config.toml
model = "audio embedding model"
input = "waveform_16khz"
embedding_dim = 192
wave_channels = 96
wave_strides = [10, 4, 4]
am_softmax_margin = 0.1
am_softmax_scale = 30
optimizer = "soap"
beta2 = 0.99
learning_rate = 0.0041
shampoo_beta = 0.95
batch_size = 128
final_lr_fraction = 0.1
weight_decay = 0.03
Rows from block 5 of a small audio embedding model, named by matrix and row number. Rows with one number belong to one channel. Each number is 500 + 50 x the weight over its row's rms, rounded and kept within 0 to 999. All counts start at 0. Numbers have three digits each.
Before each channel's rows are labels from the 100 clips, of 14976, where the channel reaches its highest value: "loudest" is the band of the loudest frequency at the time of the peak. Only what is clearly more common there than usual is listed. The data: acted Russian speech (Dusha). In brackets: how many of the 100, against the usual share in percent.
# convs1: first pointwise conv (model.blocks.5.convs.1.weight, 240x240x1), inputs 80-159
# convs3: second pointwise conv (model.blocks.5.convs.3.weight, 240x240x1, transposed), outputs 80-159

loudest: 4000 to 8000 Hz (50 vs 8.2)
convs1.87:445495529486492507416476435481471540460453481532489467564550545559457505436499477573543462444473502483551407429474477561493546455468513455483475512434507509495505430471486402504479449424516482611542514566416612515559526499495453490462509389
convs3.87:523517500429483397498546515486568499566462541523498477502552496533467633498603472455530486517477506477482556506531493457472481529509442504478558467472495461495529529412481551433507420457488511512557529458362451447455477497449444517479416534

loudest: 500 to 1000 Hz (25 vs 8.6)
convs1.88:491462525517489466499544484443591480500474468460468622457487558537524470553524427448546438477542575514554389516423616435520542469481437478484441520445527506496524539478475513432473420586519548473556512548414467522459479565442551482555533512
convs3.88:458460550462464637551426482519455627469526529426441461492522551535375506509435470433510521514502516514521437537515515511461478516538455475549573475525551424565546397487434475392478497538547502565597533492458480563503472500416443516551476618

loudest: 500 to 1000 Hz (33 vs 8.6)
convs1.0:474538436476465495432494456589497513462509398466608465491478534537417456500473565510540489493507454509491408414449541435505496543524365476473478447524514504551506483481509420526465488579556545557454545504449484411469458523485489453440517496
convs3.0:524582541380505517530495491547489555461485478714549437465458540474518495535407514528515454483496495532484413470454521572482560576509494490416543513658496540562395501410564536495455421532488554532455496453551512552460505593488480451496463498

loudest: 500 to 1000 Hz (25 vs 8.6)
convs1.213:435435568519465457466539551490461615445429479375525505466484441540540504527476477404460502445511469516527497355467597497462517478470515564438502507445559566503472379433517550493467526564599526551534537518593524571459550532443514478433512552
convs3.213:558540501667530485442466562532574475480387446502445612517566500523515514483551449446487433511489464490579449527506509535535439463510534547404433487530512549404474567538493503590592499341492568541494484493483462502494545469456501448526548615

loudest: 500 to 1000 Hz (32 vs 8.6)
convs1.55:577623469463462555460491528376459511534392488495506519564496518463501473526574513551471589555532469384504607477436547470533556448476428489525490464485528591490537535495568406538456474483540508553470466497498494490510553473522486422475491492
convs3.55:574510461486475486488535486518501544627483392406532477451516525499554495499466500469515441432507504454362496540395525420614503528463470486522543390632514519507491508494537510556440607454540482493469507527495468519565374464530530484472626520

loudest: 4000 to 8000 Hz (41 vs 8.2)
convs1.78:489441456504436569429474507568535501472490526528435462496493514493487477575474658562466563574541567608485535502488528432402525576442474538484507428425415527479580550488483533525597546541431486493523579518484417526476532517455466462515533480
convs3.78:495527524496510554582569514461516491528439519540540503473437513577607419486464528488412522456464434476479598522503499521500487493548512500465591484522491393553441463503432582536419453594492517506459544469460463507463447666494476531472511380

loudest: 500 to 1000 Hz (52 vs 8.6)
convs1.223:524517458531488400517443520461476498457428549484508608513542467421574469572562571467501528415490564512452423478487526520567506527561538480549510494480461607525480509494496513571395522453600457595517581561435546481430462556591465426488559516
convs3.223:511472487601455542442522518498449492509494570459541523517503498540498459466618530487504470522467491589651607514650515508436481505499503488494468418580488538515428491472456482523493578414493524511501501514577528528502489522490533468463587491

loudest: 500 to 1000 Hz (48 vs 8.6)
convs1.75:517470451473515462530454455487496512455537521517461489418438465563519497546412503433551495547527501486396579450544624426478498455535549466567565419558522449450530450441516460500480516540473562552560510547529470440520532492498484486442512453
convs3.75:550534433525527502437605497541442489432498506478525540496411489460391492579491511480534469478509577474414672365498508508623547462502501420461507460486494514449486508455477456473532492487589545585455523431528506518418488512460521471414491467

loudest: 4000 to 8000 Hz (29 vs 8.2)
convs1.57:444569446516451447581547490486432558498501448463515661475493427446555477488441485510447524503511462502451495434428413516576466478462432429423385506439533532525469479486478426515481465576465536470492454573470506560414422491508545489508616482
convs3.57:515472528509527511549555533546477494467500454452453488475478505551501393543502377468534535480461467450429430467482450492502524560505565496551548609552518549516544458444556478556554493467493450494412523512582536480512517571499519511592591506

loudest: 4000 to 8000 Hz (35 vs 8.2)
convs1.182:478522524549579512479511480600486444452495500411566516515444579526465491421448535468435570558486526480547479537518609411438425512594515538563512522448512507524622468470474612526455466569573516460519519587520405552446404439500505453520541488
convs3.182:521494563572507549545470558536440514462516450524483374467373497439521552518516473424486487534445440503484576468447443478470471505553516485528475586508511572610416487488496473471495477498573514513471530480566510449458511480485495445523505475

loudest: 500 to 1000 Hz (46 vs 8.6); 4000 to 8000 Hz (30 vs 8.2)
convs1.114:499511400519542446476529413418518473478579492508539567473474532482489432558460416567553566546542477476529542506535514508479520449408464483430565453591524466471482457496406483469462537411473467430428458512559476484532581529428543511518562450
convs3.114:530341495405455534409562473566497590624456592565515503524507562491514496455522521437517435516507534495602565446473562601509483507500507462556475419491485650443430461506443472529407517529504531439469526409531544429498529496611388488482506514

loudest: 4000 to 8000 Hz (29 vs 8.2)
convs1.76:416432499419458515459560500454518507445427496576505453517475483470478475507517516566553503624499509508492560591504569470486551500515464495383497476498460587418518527539557427547592459500530561457420469463494482456415496585497414510496544464
convs3.76:438569477603542434457585466473490540492540517439411592536476534493416472529523498409523489456526506521487523534510538462523551486483511486446539446471507455449604472455493519589492518535529468550400494547519488497592494477441414476556440431

loudest: 500 to 1000 Hz (25 vs 8.6)
convs1.177:522529579493617520454581518587455401603481511537617407569515536535584524540471496512482544431490528438487579492530542580517498505518558440451457525573509503496495522510578532564433438535500505530460528414541454537605503548400488516499515533
convs3.177:495506475539509472505577509488450387483523516443470392428504506405523568574447465578491577585479516476527524472413461563476494512527465544418467475446524528417573500426467553472516465531481568440373517530562530443563406471457529421417411449

loudest: 250 to 500 Hz (47 vs 22.2); 500 to 1000 Hz (30 vs 8.6)
convs1.11:326545584494509676445439525450534409519523424512542453497450553483527523506480535497453574456538518418496520466422468510513475513603458513439438512425521481561441578479461542549460508502530481470450519433562548475479476542635488471439494521
convs3.11:587513526535496556527575491475574358519564490529449555475536443487480579544604452539537446471469371507484462429520509483432514474545512544443451461509506508574458413418518580414510437409545411479483513526497437450463475421503491476534450550

loudest: 500 to 1000 Hz (27 vs 8.6)
convs1.29:477432585465518529586595538543459649516489538508521503580440490461430571558537538527473526582531487521460468538541513442457525579464521541518486519511498523538450461462484475445556638568538406534513452560549469527461502535579427433499576518
convs3.29:628436535538452508519494545505534654444558565499448543471527510568453460479585470549477430511533495502497433490506501591541488546495460528516583462498477536555502500438470529507502588406538516495488495427476471484447557575493496531507553521

loudest: 4000 to 8000 Hz (26 vs 8.2)
convs1.47:425529524521530538497534445578490530524498470482592498549466463529424456472562490519500489573463579415497410530490488473498510498590505418522466510517488486509509474505432469486496500408444460421570550583477476494519503491561401517459525537
convs3.47:476404502477480462540563487533602502473538632522452477502576541429545560393525555489534405512505501639506477472433476485459452522479552474449470565564499452361581477476485601390513577369517476519500500461674511581411516575434490506503531598

loudest: 4000 to 8000 Hz (31 vs 8.2); 500 to 1000 Hz (30 vs 8.6)
convs1.7:474536471506486553533416451504614563492540511539494420549497402495512563453566449485496488644476521499502442460503506383488441443427492536515455582433507497506578556470415563470466498392504450473546507542422501454613550475531491650477429490
convs3.7:350621462561510537509532482525532559508601500594459460544486500496554453477459470456579454497528463511537519472493511508547550517527414467534414395511506576485573496574482408549443363558448412498469506432546462464553454535550440582461501477

loudest: 4000 to 8000 Hz (25 vs 8.2)
convs1.48:469475455549470509415535502534530523609440525479463506488451494611515491552500515482591500535444466518432484555461401487510538540476514534526488451527390555518500517495532507480539498422504478502507526535441467483464490428561476562551428599
convs3.48:541456475452538509534565490501533493481539450470525604508442484405516493504509628615437447412552525455492458574478495547498442531494532505497533427552450550578517501559489496494429453430544499562515468466486506514435468472502613473475535452

loudest: 500 to 1000 Hz (26 vs 8.6)
convs1.228:517471553519577486493507429547450527465533497486424515498583551534474431485526549487560584489486505417478556474475452593440531529468583579444476517569532613499531497402562692559516472481508481482592466601535606597485506467470464434556515485
convs3.228:450426490557510457496561465483425443434548533542541443530503658507645495501499450536457517517472571490520551549506450570536527474458468466596485552538488503489425425534441507468563531538471526509553530509477533521435485334476433503514495438

loudest: 4000 to 8000 Hz (39 vs 8.2)
convs1.109:576496534556562502525554558498544542519493487517544511613596495538472488443530507487530503540526617516546542469491507525498612467487470497501543520579431494491451509574526601458528521545446526489461556440488455488619406482571395579501442530
convs3.109:541500461521481552471455569535491408487446490424555507526528517453562559491584579552439482528484486520353531541560526498447486462470507507543531707442510470469501533563525474442576570519454474477487513519542562579465490553505592561482468613