From a checkpoint of a small audio embedding model.
Training: soap at rate 0.0041, batches of 128.
Data: trained on acted Russian speech (Dusha), 26041 training examples, 48.7 epochs.
Rows from block 8, named by matrix and row number. Rows with one number belong to one channel. Each number is 128 + 32 x the weight over its row's rms, rounded and kept within 0 to 255. All counts start at 0. Numbers have three digits each. After the name is the row's rms in percent of the matrix's.
# convs1: first pointwise conv (model.blocks.8.convs.1.weight, 288x288x1), inputs 144-215
# convs3: second pointwise conv (model.blocks.8.convs.3.weight, 288x288x1, transposed), outputs 144-215
convs1.196 101:083123104137119077136100095123116218164138192136131182159195085070111121140131122136142171113123138068170185162161090115181126125117147135096081082142094104009129090149099095095130112166146116131125184129172150067188
convs3.196 102:118130112128120124114106125143144199135102146189136089162141107113108152105153094128134110107171195243144165113122101162106124176124132118125151133128121152074100195131065094116151133162114085080085081109103148043152
convs1.197 099:112067149052147147107146155088079195151107106109135160090095156122141127089131164181137085165116092117187125158168116156114102092130151158136108053096131109133150202126161053178156134152103105107121120126161076176156
convs3.197 094:142141099166099131107164137120122100141116137045115131124188155103153154130136115134130084149088123091120142130141138082161058145094075137057116155096159136141113093131125098117127090138046186191104107130088109154056
convs1.198 092:114119132138123145138166087043114077112150123139078136132061214088151125104131098084120097105154120121099122154137116115099122142128098123130089154078189142159158112204173122099114111142167095163121127149079104135121
convs3.198 100:184155108139125117115078115105166212144111085124155170098173126104147127118184171099126140160091103101144121126132113176115132078138133113123126103137237148103138148118136113137148117137116096191087146126056142164054
convs1.199 099:088169146199157055147166093150095148118118151098099136146164058120129065154141092129142116117174167150044098087144111138090088121118126127113114137121139138156155089112157066161135081105141157116110165154133116092141
convs3.199 092:085167135116123123125109153141158132147108069083091176113115108135217126147129130113180133103167174156131127181110161138123110088077095116114135121147152152087138161119177161129120166193120092124132097119128160163107
convs1.200 108:131147130135125096168151102114160146184120080184114138090145165112092173092164129125121148125176199079150124166159175176131161122154075159151120153134152155098131093110119207120118131138145161155123072131140110149164
convs3.200 112:129117139081124078151116150091130097167121161140072101151141065126096117153137135049235141143171067103134174145094081153095123146114164133141100116200240114085117051105066076126126137027153160111113110137129119149127
convs1.201 098:138111151092124181101120174113100135163146155187161130169160149138162110062126097135156144112112153182150103100121159091058128093135111096079131153113111152087094117104079138190144172140127148115151140133134137132205
convs3.201 104:061136141089148121072097092119155081184125138114139154167126097109057123127218108100131112143116088080233136142137161130127082142095070122144156140215114190128127166137150114157140129140095093141168110134086161146153
convs1.202 096:131149143124112155075110077162116121070142117100151112148089133190131071089144194139183104173148123115098070038174078143126113099126172124069114144150149139117163167156128104107106087126106173118140144181154131162149
convs3.202 111:090111120087147124133093091151169051134147084123142085133100146119177117084159136131085107121092147135110198120118127143153175155116108176136080131079071120158126121124130137136098145197175145152125178130141128100183
convs1.203 093:115129164150086158112067124177162125137204154145106158164148136181098102108124170111146153154099140113134143080173083064036143039117137072126070083046141180141099134134139110132209134111134179156140125119157112195088
convs3.203 097:137128148160150169119191172108154051048101172137146214142098139127063127121144121133145139131171181120147168150108133078162083116145003152099129102119149104090128083128132127130132158186131123127155099145026116095087
convs1.204 105:154120119133146071085163117093115125113120178155094089129129147125092120219198035111120128101090075122112181115141143136133180108099118135085113127156129135132182157152122133167148172134085159119089133120132101111116
convs3.204 107:121121097150157139180096128061153124034128165118092150108129150114129144073071161174099127142097099158186152135117105124106181136149144096142115126140090131116115156131087144111122151138124139138154106116176095115111
convs1.205 081:160159156177088133127135077136157151105153159181140108139114125151113137117121119128128170148099087127150133147120145129149169162087141114140110187141111120127131115109112102114117142048089126143118131125169148208151
convs3.205 089:088098110146128134138168120098127087180138225117152163151141120127152133200108110106132134146167108129107141116129072068076103134100061111164118155161091032056160151147189024098142129073158131119123108135174173135123
convs1.206 111:060153156114098108106136139076096134160141069137137135102089170072095119095079094139185114087121162163140101146118157170140157148121143086089136061159140099072158095133147088111100145138127107113161161165151119041160
convs3.206 111:132159170069139133135108124097080130187078124201081113138099166115181122162121161128159087087075138109139125154081144109170088118124053155149151165156176126180121182141111098112143151155086157117136117141138145084161
convs1.207 091:103112099086103150096191133159147118113081124105123109083117173138143096101128089125097148111111102134128176168071087192196098155122118141092073103088097110154136080137083074109093153057145123126070175146175122098056
convs3.207 093:112144163094122126132104079104157067158123150098117156179119083193166110137126104063139179088191105049128143095174190144125118138176186142153117114162144147215085138106116110113140116107096152129140141122112120032121
convs1.208 098:165166146171160104110136077101146165106147055128128185058172116142161146140131120151090089132114125165094130179125096118181175134103100144141179182115084143094078082171129105146185088098095112132114174135121079109140
convs3.208 107:095118121171139130100078132124098112162136138185147178150074159173166135115126121145150160111124123189075105149102100148124119163111141101139122128176179132084125099126156107144101117181188171137149116132091122236142
convs1.209 098:101134151132105118089119159147081127108088141098108079192156146191119121140083107086062113098151075139147140133136133122097147122113100151104108156090095161132161122087094125169232091114109120148057103192110162141110
convs3.209 097:126100128107118113194046095082119167117144075125129131166114160163172143132154127184035159154113242138091146116137092142157112126142106132135109139041086101116159105097124201129132107136116192164115135163160074093128
convs1.210 089:144145142105135107105148123160129114128128130140174121168126158152137102125154132135087095058165172142156127143148113135158109107098170121134104094144153145085163205120096099136140169178108075116145027152158126100153
convs3.210 102:118079126073198148102076095113141125151133151058176106175111115083145143119122159109223131188118108139100148137188112129152232092144182162118111140192141201048153098121092184135087168096118174103162114117146118072060
convs1.211 108:109107111165107156116139149101161097159112136157161153165166157126145108117114118107132090095116179190076119108134116120087169105117106119174106153125090112165114153132083113094084116112184131184163154130133170134150
convs3.211 091:094145129094158165087020121146121100178177093043149129071105142126125154030108105160124127138086098113126164116146078170108061130106139128083131126048086144120156110136096118163162148068151092087189142134166163120166
convs1.212 094:143148130135087166141088096175108111173056090191101120177159099092131077047080119138167172071129158166116152108115115155098082136246136131175113179118109132127084153084114137120150116186109151161120168086094125126125
convs3.212 096:137122130134112146124023144126086093174144124034132105133145116108185129077065139110109104136107115111130087126112107158154128124086160148177132159100128164108140215098098131144095089105131115131088122126155144121097
convs1.213 100:205173100054128138137108142114107102156127151131183099107130132167096103140181155157152126149151122135077069167126080117163082164104107140128131137073169201090123140109090135107144126141076148092089072128159149104104
convs3.213 099:101119080067110099110207109053140090091144164163127125146135140109193140160121077077071136150189140113195073116143103142149129136068110157165093137043192054108162040121141172119084141111137177133148097141204157145144
convs1.214 090:188163085152076142198159149121123146092133111126167131093168130167128127159112111118193105141152135171130128143122161149125096153117124145148064165102140162071099195153070132119133113091111068125082090171127080123111
convs3.214 094:153110145116105121053117129193130070057175178064117156090130137168167140176130128154145146129146142119104154141105141142087081083122078130095123132168155080151139142153110157131123112033147193111152165101117138115084