config = dict(
    dataset='acted Russian speech (Dusha)',
    input='waveform_16khz',
    norm='groupnorm',
    depths=[2, 5, 5],
    wave_channels=96,
    wave_strides=[10, 4, 4],
    init='torch_default',
    lr=0.0041,
    one_sided=False,
    grad_clip=5.0,
    steps=9900,
    final_lr_fraction=0.1,
)
Rows from block 5, named by matrix and row number. Each number is 500 + 25 x the weight over its row's rms, rounded and kept within 0 to 999. All counts start at 0. Numbers have three digits each. After the name is the row's rms in percent of the matrix's.
# fc1: squeeze-excite reduce (model.blocks.5.se.fc1.weight, 30x240), inputs 0-119
fc1.0 022:504560511496547485469512511465466479463528442479513468559509524546525466484473494492526488517500479467482525534559502456483528480480530517487497500474501504503505545488467479466472483509459501472542512522538504485485518496496499540492505488524534507510520504471531462497492514504503542505471471464483517443466514500500469478490498480488470499501538453470522531
fc1.1 166:485475553464501480487496511490495476498480453514469472471463513529520496506478459461464407462508501498462494520521470524543508501449453486475497461474522455493466487515487462480479479467546501499480475486486480491436493490464498486512492463446464480533454490487513484507509507463476484487489443447544504484495451490507532493524450501484496492506539490480515510
fc1.2 101:536484505489480516522478473489473513483499466521508486548490459508451528472499500487479505489519514486501485485499525532477491489520508517522539534524509514497497504508536473520480499494514516514526503523486500500505493558524461520475454459484470512452511530487476505498512443528512515506486488521403488500466494512526482483472455520508479495509426487483512488
fc1.3 195:500466519528494517538479516488475459485474490496508454533491466508527470460494510497499516539503544481504490508529554498453503499520492495529546519528501537487508494516468514536519475530466509502523530494525434464506522527522494527514465511516488543480528504516489518512478462517522506494508507527497496517486504490481497515497462530537474500534478454472526483
fc1.4 117:508460495491508499481507516483482413511519545492496490524527490505464482497501473567520511526477516514520481485507514484535477484536518465539521518549509538503499508486540519501556516510474509483521526479520423513503485515519522517504506515469507536475505525514521525492493504552498490465488564509503484451526462515445431460515526524530488468502464489478494463
fc1.5 165:507467429492494481497504487538547434506529539494495542508548504493475467531516520508507485501483470503511486517495484467438470499511514473476463494494463478494530492468466483483491520498503487525528511478449501489485489477520506516510518554448509520499502489543501501496534454532479450515482470531488475486508489508486465491500493470472531493463537513477468514
fc1.6 136:462503504469516499503484502462508436486493530503513485482492468512490474461540483481525516544540528471531464475508491463460502505518539498492524534531516520502523536513516526550507508522534509517494506511525452470519460459543510533463481495487485513458526498488495530532480450552542476489503493519487493481486486488467445458497510524560493493505482514502524484
fc1.7 021:501481524503473489496476498530539517505508551528495473478474506498497471505514521485551494449487491492473482469495507519501498509469543539506475540459493498497549499499527454524513496502498551530547518542523526508530475505517517555500522465459501517489489534510544517498500460547460533488532524499514502491488461519507495486501493520461469525505507446509522525
fc1.8 115:455443468496473512521468486493495493509518434485452473488511510532531471487504493544451487518497505543501510515475514513506544490504506505546406504498491507483484507506472500478517506472488503490497513532526536454476550420491499527503486505508495498458494500508511477520496505467483499536508548474499507508544522490464494510519506499523506464475562511468515495
fc1.9 030:549525493516478498504504543490470551484541551504509497485507503525543510488487520541468485479489475500508471510439449470491510481472506470520505507461512496498516481492525511519472518499516496520483483488477498520495522531511458481475539526557520498424518476507508493499513527511485507497468513475524537520491471552527545506520511476512509520500475506507520499
fc1.10 031:481528474552496488487512495500533452480512498480500526504477523562521508499492495597475463485519461487518475482504518514546541470535513480487487475501473456497477480516575517486521516498496476512505482442482458480505485466491532497497491512494504459469501521532516468486520520504500459484474495497528493502490486481495554486504511485505475472491498466447516490
fc1.11 040:516517478494529456517499496512509517498457503478490500511507520510506442497554467444482484488489482526508488481537486528460487492475507463481552509462512481496489513473500527511509500476511495501466506488469485521478481525513505471485506498550497528481486532478497511491529537496532472536461507511497521489440466542521486498483444497518505498591554528492504476
fc1.12 021:529526476513459515510463479463523509520521460472500502456540501509523491483494500535491483510465471462488502533495522505496528480505500527533488476475527462540501489514509474490480518505502475517470539487520534481463547525519539460459508457538477517480498479482513484466530506512529486530481510510465473530498531514529469536507506472464496498478531491538465515
fc1.13 018:505503523487536474501456480526541501543513534508488500519472465491530484466483466514457529466500524477526545468480484511526497545489527495518490459537496511498464463509503533532481460480499476473512471537519487475485483539470498479506513509509517479466499464505495534521521512467494544456510539487491483501473501498507473464546467502519517482478514521499521463
fc1.14 121:501494465491480515488504499490504515518519532493510558506519493491475533520519561498493489515490472500509477523475486506542448458521528524484463485515469486490512528465449486514482532498515529519501509505429513502493496503531493494495572486482515518449500477508486524513516459510482465527504537517469488482528506477495450491523531480494536495441490486480478536
fc1.15 020:499468469463475472510466530495524474483531493520535503490504461488480471512458538533535506505530475519463505458523536493463542466535499473507477537483472484502498486514524476510546514520528533475494524470538502471531507532501524542479467470474524541535518474540520537461541527472512541510509536529525474480541516498519477531518470535461482515474529506520475519
fc1.16 021:492518504511492477501504526490517490527499534511499492488528503465508496518508491525528514501484510488545508495563462498482473528489449522485479508482465533479543508466482510547448505542469484503478494504506486515507546554518564486504537530504517468469508494533516491517466509517525519500480544507502487474481528502480524523491550515519493514511525481491509468
fc1.17 046:531526516523465477510472488509463498530564458474512493546507487475511488523486465548489471494493471520514494473488501494451478485522511501544524503507505470497497501498486470483490462506488537504488482481553461508491498501495506513504544541485501482508500508517514516513534439481466499537496533519545473545482495487490493509501485510488512503458468535499483503
fc1.18 119:472550437487484481464514499474475504519541518504505542536518488515487475510519489514523437478522481474483490474459468503482509469502516471451505483486510474506512535472469474464500508494540502523483479514444512482482465481520508473490510488460497504511487498482488511481519461469514482522469462487485475477507497510472470468500557490498521496488514506500465481
fc1.19 126:517436534476506497489493492498482515499506446526500482496488524543504477483501450475461477487501513501460485505501507532539539491473490485545499499509538494473469488529518465497542493448509513478477481527567476494504518486457507478496509486508463510486472466465534487503515526532485515500484513457490550514518450462503555501490468511493509474480519482478539468
fc1.20 019:542505531503528483544547468459475474466537500508519520475494537485529473536524487506492518516519465550481471489486482523546523492470453495504532533507465494516496472472509497464476494477489465473486498520482521501534475511474528505502498460467537525466491533471524527506532505521519521496468501505522530522455500540521494478522467541530468534468533506520533469
fc1.21 126:505557477476505467465508492473470554508494483512476508486493487539495511481487475474495459476542470477490510478473483498548491504478477492516469504488521469493441521496485445481519518515532520507472476522467502508531503481475443472460472489522476481536478471466489493482504516425515523462489500461513508480526454487503476477511512480514524476487472503467495468
fc1.22 019:485474482503498481523478527514536500494501509494499458476519522484450507490472531505539530464538460452474506542506472537520558487489500510517505506467486510503524532499480503538536518547474468485528513533504547489488460550487540537517521529519493519553488498476511493488529528499499477437530453468481518528475497536496463476462466515517496481490518524514518487
fc1.23 058:565481488461481499500522529509510530466530548526470500486492520508507483520511506517509469513534505521505485475501476491521537500485523494520505509507519505466509477521509478541494463520511542501510494475515503508459550519488493514493497483482535502442519545502516500538482516525491478464498524464526525466480491503499521513495465509515520458466500497505500510
fc1.24 167:506485429548487519523491491533490450512512530482498522513542509475484503523489505545484544512479519515498515530491527493515489493518516484469492529472471544493541477473495486507488526498461497512540525502495464531520495440523481517535469542478533523475512506541512490494511504533490510489491543532490474465496521538535490505502481451474520538485497493514471514
fc1.25 097:532480440522502492502509483530485565504503464486489501511515521517521532528486507511492460456474485550474517479503478512542492506467482522489458490468502483473477486513496459481407507468465488527507493471464513487502530511484478483525503502454524494495486493510483478495543485495478489464458524474518511503458505509510544524506460490469510524505494480487474522
fc1.26 018:532526513497531475460486514507514502512534504522486522476517504483527478479475509525493511527542507544467544508502531514468486474473507464506479513514498532497530470507482507499542479521512501505482468524470542499541482458456532541514495527456503519477521534488477539531467489497488502515482486523541482533463532457495511534479483515524523499480535521485544463
fc1.27 125:489497424519525509496481481477522517482510537502501526495553488510541524511531528531543540521528495493535452469458493489462520488523543471525440503564491503498511526493466505501480524517514480510519528525486486443486486461559510509482485518513514519504517511515522544487487493509501464533506521536496474516503489486429443476491525502524541495456525505481493497
fc1.28 148:510489490490509495490503486501528428497479494496479519479480512516469416510475475460496481467486464503481527505504505505467491494480494517467492471515497499491488499501501466483467459468507475499492484491503467441445470530491512478490482495478478471498465462510488472497537435502520496516486490478484486513449501514535537517507480493484493495540543538501487503
fc1.29 061:471522456484518511503507512478486510530541508495493477535512516505477480511518509482491513555533528521517478497447541533492472518464496492517496478493519513494443538523491513550514479474504474503484505514492511500530490540478451470499467499508497488464511459467459513475509549537531498517523474487468498504513499501472501536487538462497510457549457554510517463