{"model": "audio embedding model", "dataset": "acted Russian speech (Dusha)", "train_examples": 26041, "gain_aug_db": 6, "input": "waveform_16khz", "targets": ["emotion"], "num_classes": 4, "embedding_dim": 192, "arch": "quartznet", "norm": "groupnorm", "hidden_act": "relu", "weight_standardization": false, "channel_attention": "se", "drop_path": 0.05, "depths": [2, 5, 5], "kernel_size": 9, "wave_channels": 96, "wave_strides": [10, 4, 4], "widths": [192, 240, 288], "am_softmax_margin": 0.1, "am_softmax_scale": 30, "init": "torch_default", "residual_init": "zero_last", "optimizer": "soap", "beta2": 0.99, "learning_rate": 0.0041, "beta1": 0.95, "shampoo_beta": 0.95, "eps": 1e-08, "precondition_frequency": 20, "max_precond_dim": 512, "merge_dims": true, "one_sided": false, "adamw_lr_other_params": 0.00094, "max_grad_norm": 5.0, "max_steps": 9900, "batch_size": 128, "epochs": 48.7, "lr_schedule": "poly", "final_lr_fraction": 0.1, "warmup_steps": 1980, "weight_decay": 0.03, "adamw_weight_decay_other_params": 0.01}
Rows from block 6 of a small audio embedding model, named by matrix and row number. Rows with one number belong to one channel. Each number is 500 + 50 x the weight over its row's rms, rounded and kept within 0 to 999. All counts start at 0. Numbers have three digits each.
After each channel's rows are labels from the 100 clips, of 14976, where the channel reaches its highest value: "top examples" is what is common among them. Only what is clearly more common there than usual is listed. The data: acted Russian speech (Dusha).
# convs1: first pointwise conv (model.blocks.6.convs.1.weight, 240x240x1), inputs 80-159
# convs3: second pointwise conv (model.blocks.6.convs.3.weight, 240x240x1, transposed), outputs 80-159

convs1.72:505563517571541526518453460526503396499603500504483491488572653504574549452512489537461515532534531551414520495495477515491503546520445508513471441473484549449424550505459505473516514523479565465448398520539497540439464491495537563510517411
convs3.72:415440524485507468481491522488421466464550484435602461478532497584493381530481619497580380529509505508592449462450466465496508514521534474526537544547474476573469438384541469474421437530498424548480489473464516476533513541448497493464468521
top examples: emotion: angry

convs1.93:573500540557494409508620418589531488448541413470427528419534549528543491521504482465513545468404551501457539524457481453439496576514418533555460485511504495572483487548553451399461422515449468452583549503496474457487506426427447445593500525
convs3.93:526521480436498444454527489502473707571551438378489530526550493454503479457496489512532540466493497517481595487519481489468430590619473414530514445530463502587515493518485585598524455588545486493519511494494470503522495594471504503490529497
top examples: emotion: angry

convs1.238:442449537560473495477606430459619573478572529531429453461512509479541496516586427463494453488389544360631586524554510428486488468454431453570530541603503501501529564505486463525511519544488554481512543515486416537494466487489528506496466580
convs3.238:510537526442423519474533514610465551522508576425520583509455594464463536510601567499501550533499575504544642450526429630537496467514492562489540508500516453431482557498564550543493534404515501532542442536558500417485534512514514486522563416
top examples: emotion: angry

convs1.142:376494426437491491554493520509537432481455442502462437496514486504593542478519516552547575470522570534543596409474551588451406420531472517577503455502539478353541555516491560441562475523509465648536574511477514529585479381558467478491549396
convs3.142:463484501550491463486517479468416535387500453479559486528481459468555501461442377516441499571477556494472609392496460517537530588496510565531442529489519467518411583564464510462469537552547508656474492515540521433604539477387489508551492470
top examples: emotion: angry

convs1.12:492528420497511446463632577540468545529523503497452505588510502526526445560478458503481525486497446492464483517554571524559502526492641488501425469462479537437518518491517444478508490486521488542466392489471443508523529533453595476561567506
convs3.12:395460486516502563523544487509548511463509519500496507495547527516516490561476486525506521508472501468586523605476485544621548511573554529553597407466369434597476491565525461516480382515502508448552521573415478516534491554495543529564610492
top examples: emotion: positive

convs1.16:379492602429495565485422423563547484529464493513575570564488485581538454506475499575406511645582552529482540529479518488602501503527496491461549489552470467582499523504479434492457515527489502587442441447476596495576540375470548523414501646
convs3.16:430435507471492509457480443520483539444528488501556455472528474475477460496472497505546453525562508567465457558504541472620488604576508561499475483445489442583466562463516456497535431472510564557491554567463484544512512501614507485499585496
top examples: emotion: angry

convs1.170:472499498481477498436505454465535454506434641497473585515480520474520464477549465530524515513588441410586547561567496512461498663581552525515462599376577514480518514560516443512456513443544559454510483555481457514448492484466528558555564394
convs3.170:499492501483599496464452539466518550502561480486456561534537578490524481469505578488441468456505480499508431537502455540555477579496478542524540426441530540460517482403461579429494631438523491496606500484589500463578524458555498486563447495
top examples: emotion: positive

convs1.184:433515586490476508486467568501483510466519472465479544463404333515540498533490476462535587525461501574548554508467474467566491505487423433514495594485512562475506536443546561476548483596510459515607565518557496505552505488538482577536494501
convs3.184:509538475533603595411519489477527429487510407500537452529485416430582377489469482612521465545517531516589489525541500569461477502429521493506521426487546507452524618497532500527335595507484525566526495508586489478540544613565623503521440523
top examples: emotion: angry

convs1.66:453482473549492459484486590443449518486438504538482499553517498516443495463481515504526450587538564615549542435478535394441496543502567537580404454472643539479435567617426557450407552411512535533514375416508404495505480507439516521475530519
convs3.66:599497445508450502484501540401418516500453503453463473532491522434572483484587511420517507521496486479524466456480556501535501525536517534494542457608526501575501462477538556517429465492476471563578510508478475500464469586573614496526491550
top examples: emotion: sad

convs1.83:429535485556481470489572452620455579496443501564536533607503494506534562521377511454506458422517475563421457433462465497460558446475429512558489550506596470503437572580501560560483567563548537556523434453462526482490501439451433508439450463
convs3.83:412553465438353561492502504538521391540452470440447458493454548485482529451413489478480529535474573463435417561520440579442475576473464455500412549427574446426500461579485497534428451571571491524545559533556535494557495542523469527508466515
top examples: emotion: sad

convs1.147:438451406528512550518517437455534473462490497615453535534541472531537544544480494425475517342489577511538455496492477426472580427443544444477474526473539500505459488487473564462561533488500533474548505586430449392566487530465465485463464543
convs3.147:486424498535517544406415543507441449524505426395443353456439516427559489456476534503486437468522524531549544488473563487423573541466496476485515504493577505497635550505453496468484560432548510488571517430551497530465508498552467491568496491
top examples: emotion: positive

convs1.119:499558615509385493430499529497482506503360520511511499504466444516395405479530481461494480566537477453517543520470567463506438438549504538477454585475506490491553458511550399518528573479564438529526465454530561565508508479542454561612541457
convs3.119:497544489515510489476581487567456609648471360571537531498591449518555516512579521475503461419510488483521543502500474539554527472396494476480475498452473517399456405372463536470530464476449475472471546482447514543645520472431562463474539545
top examples: emotion: positive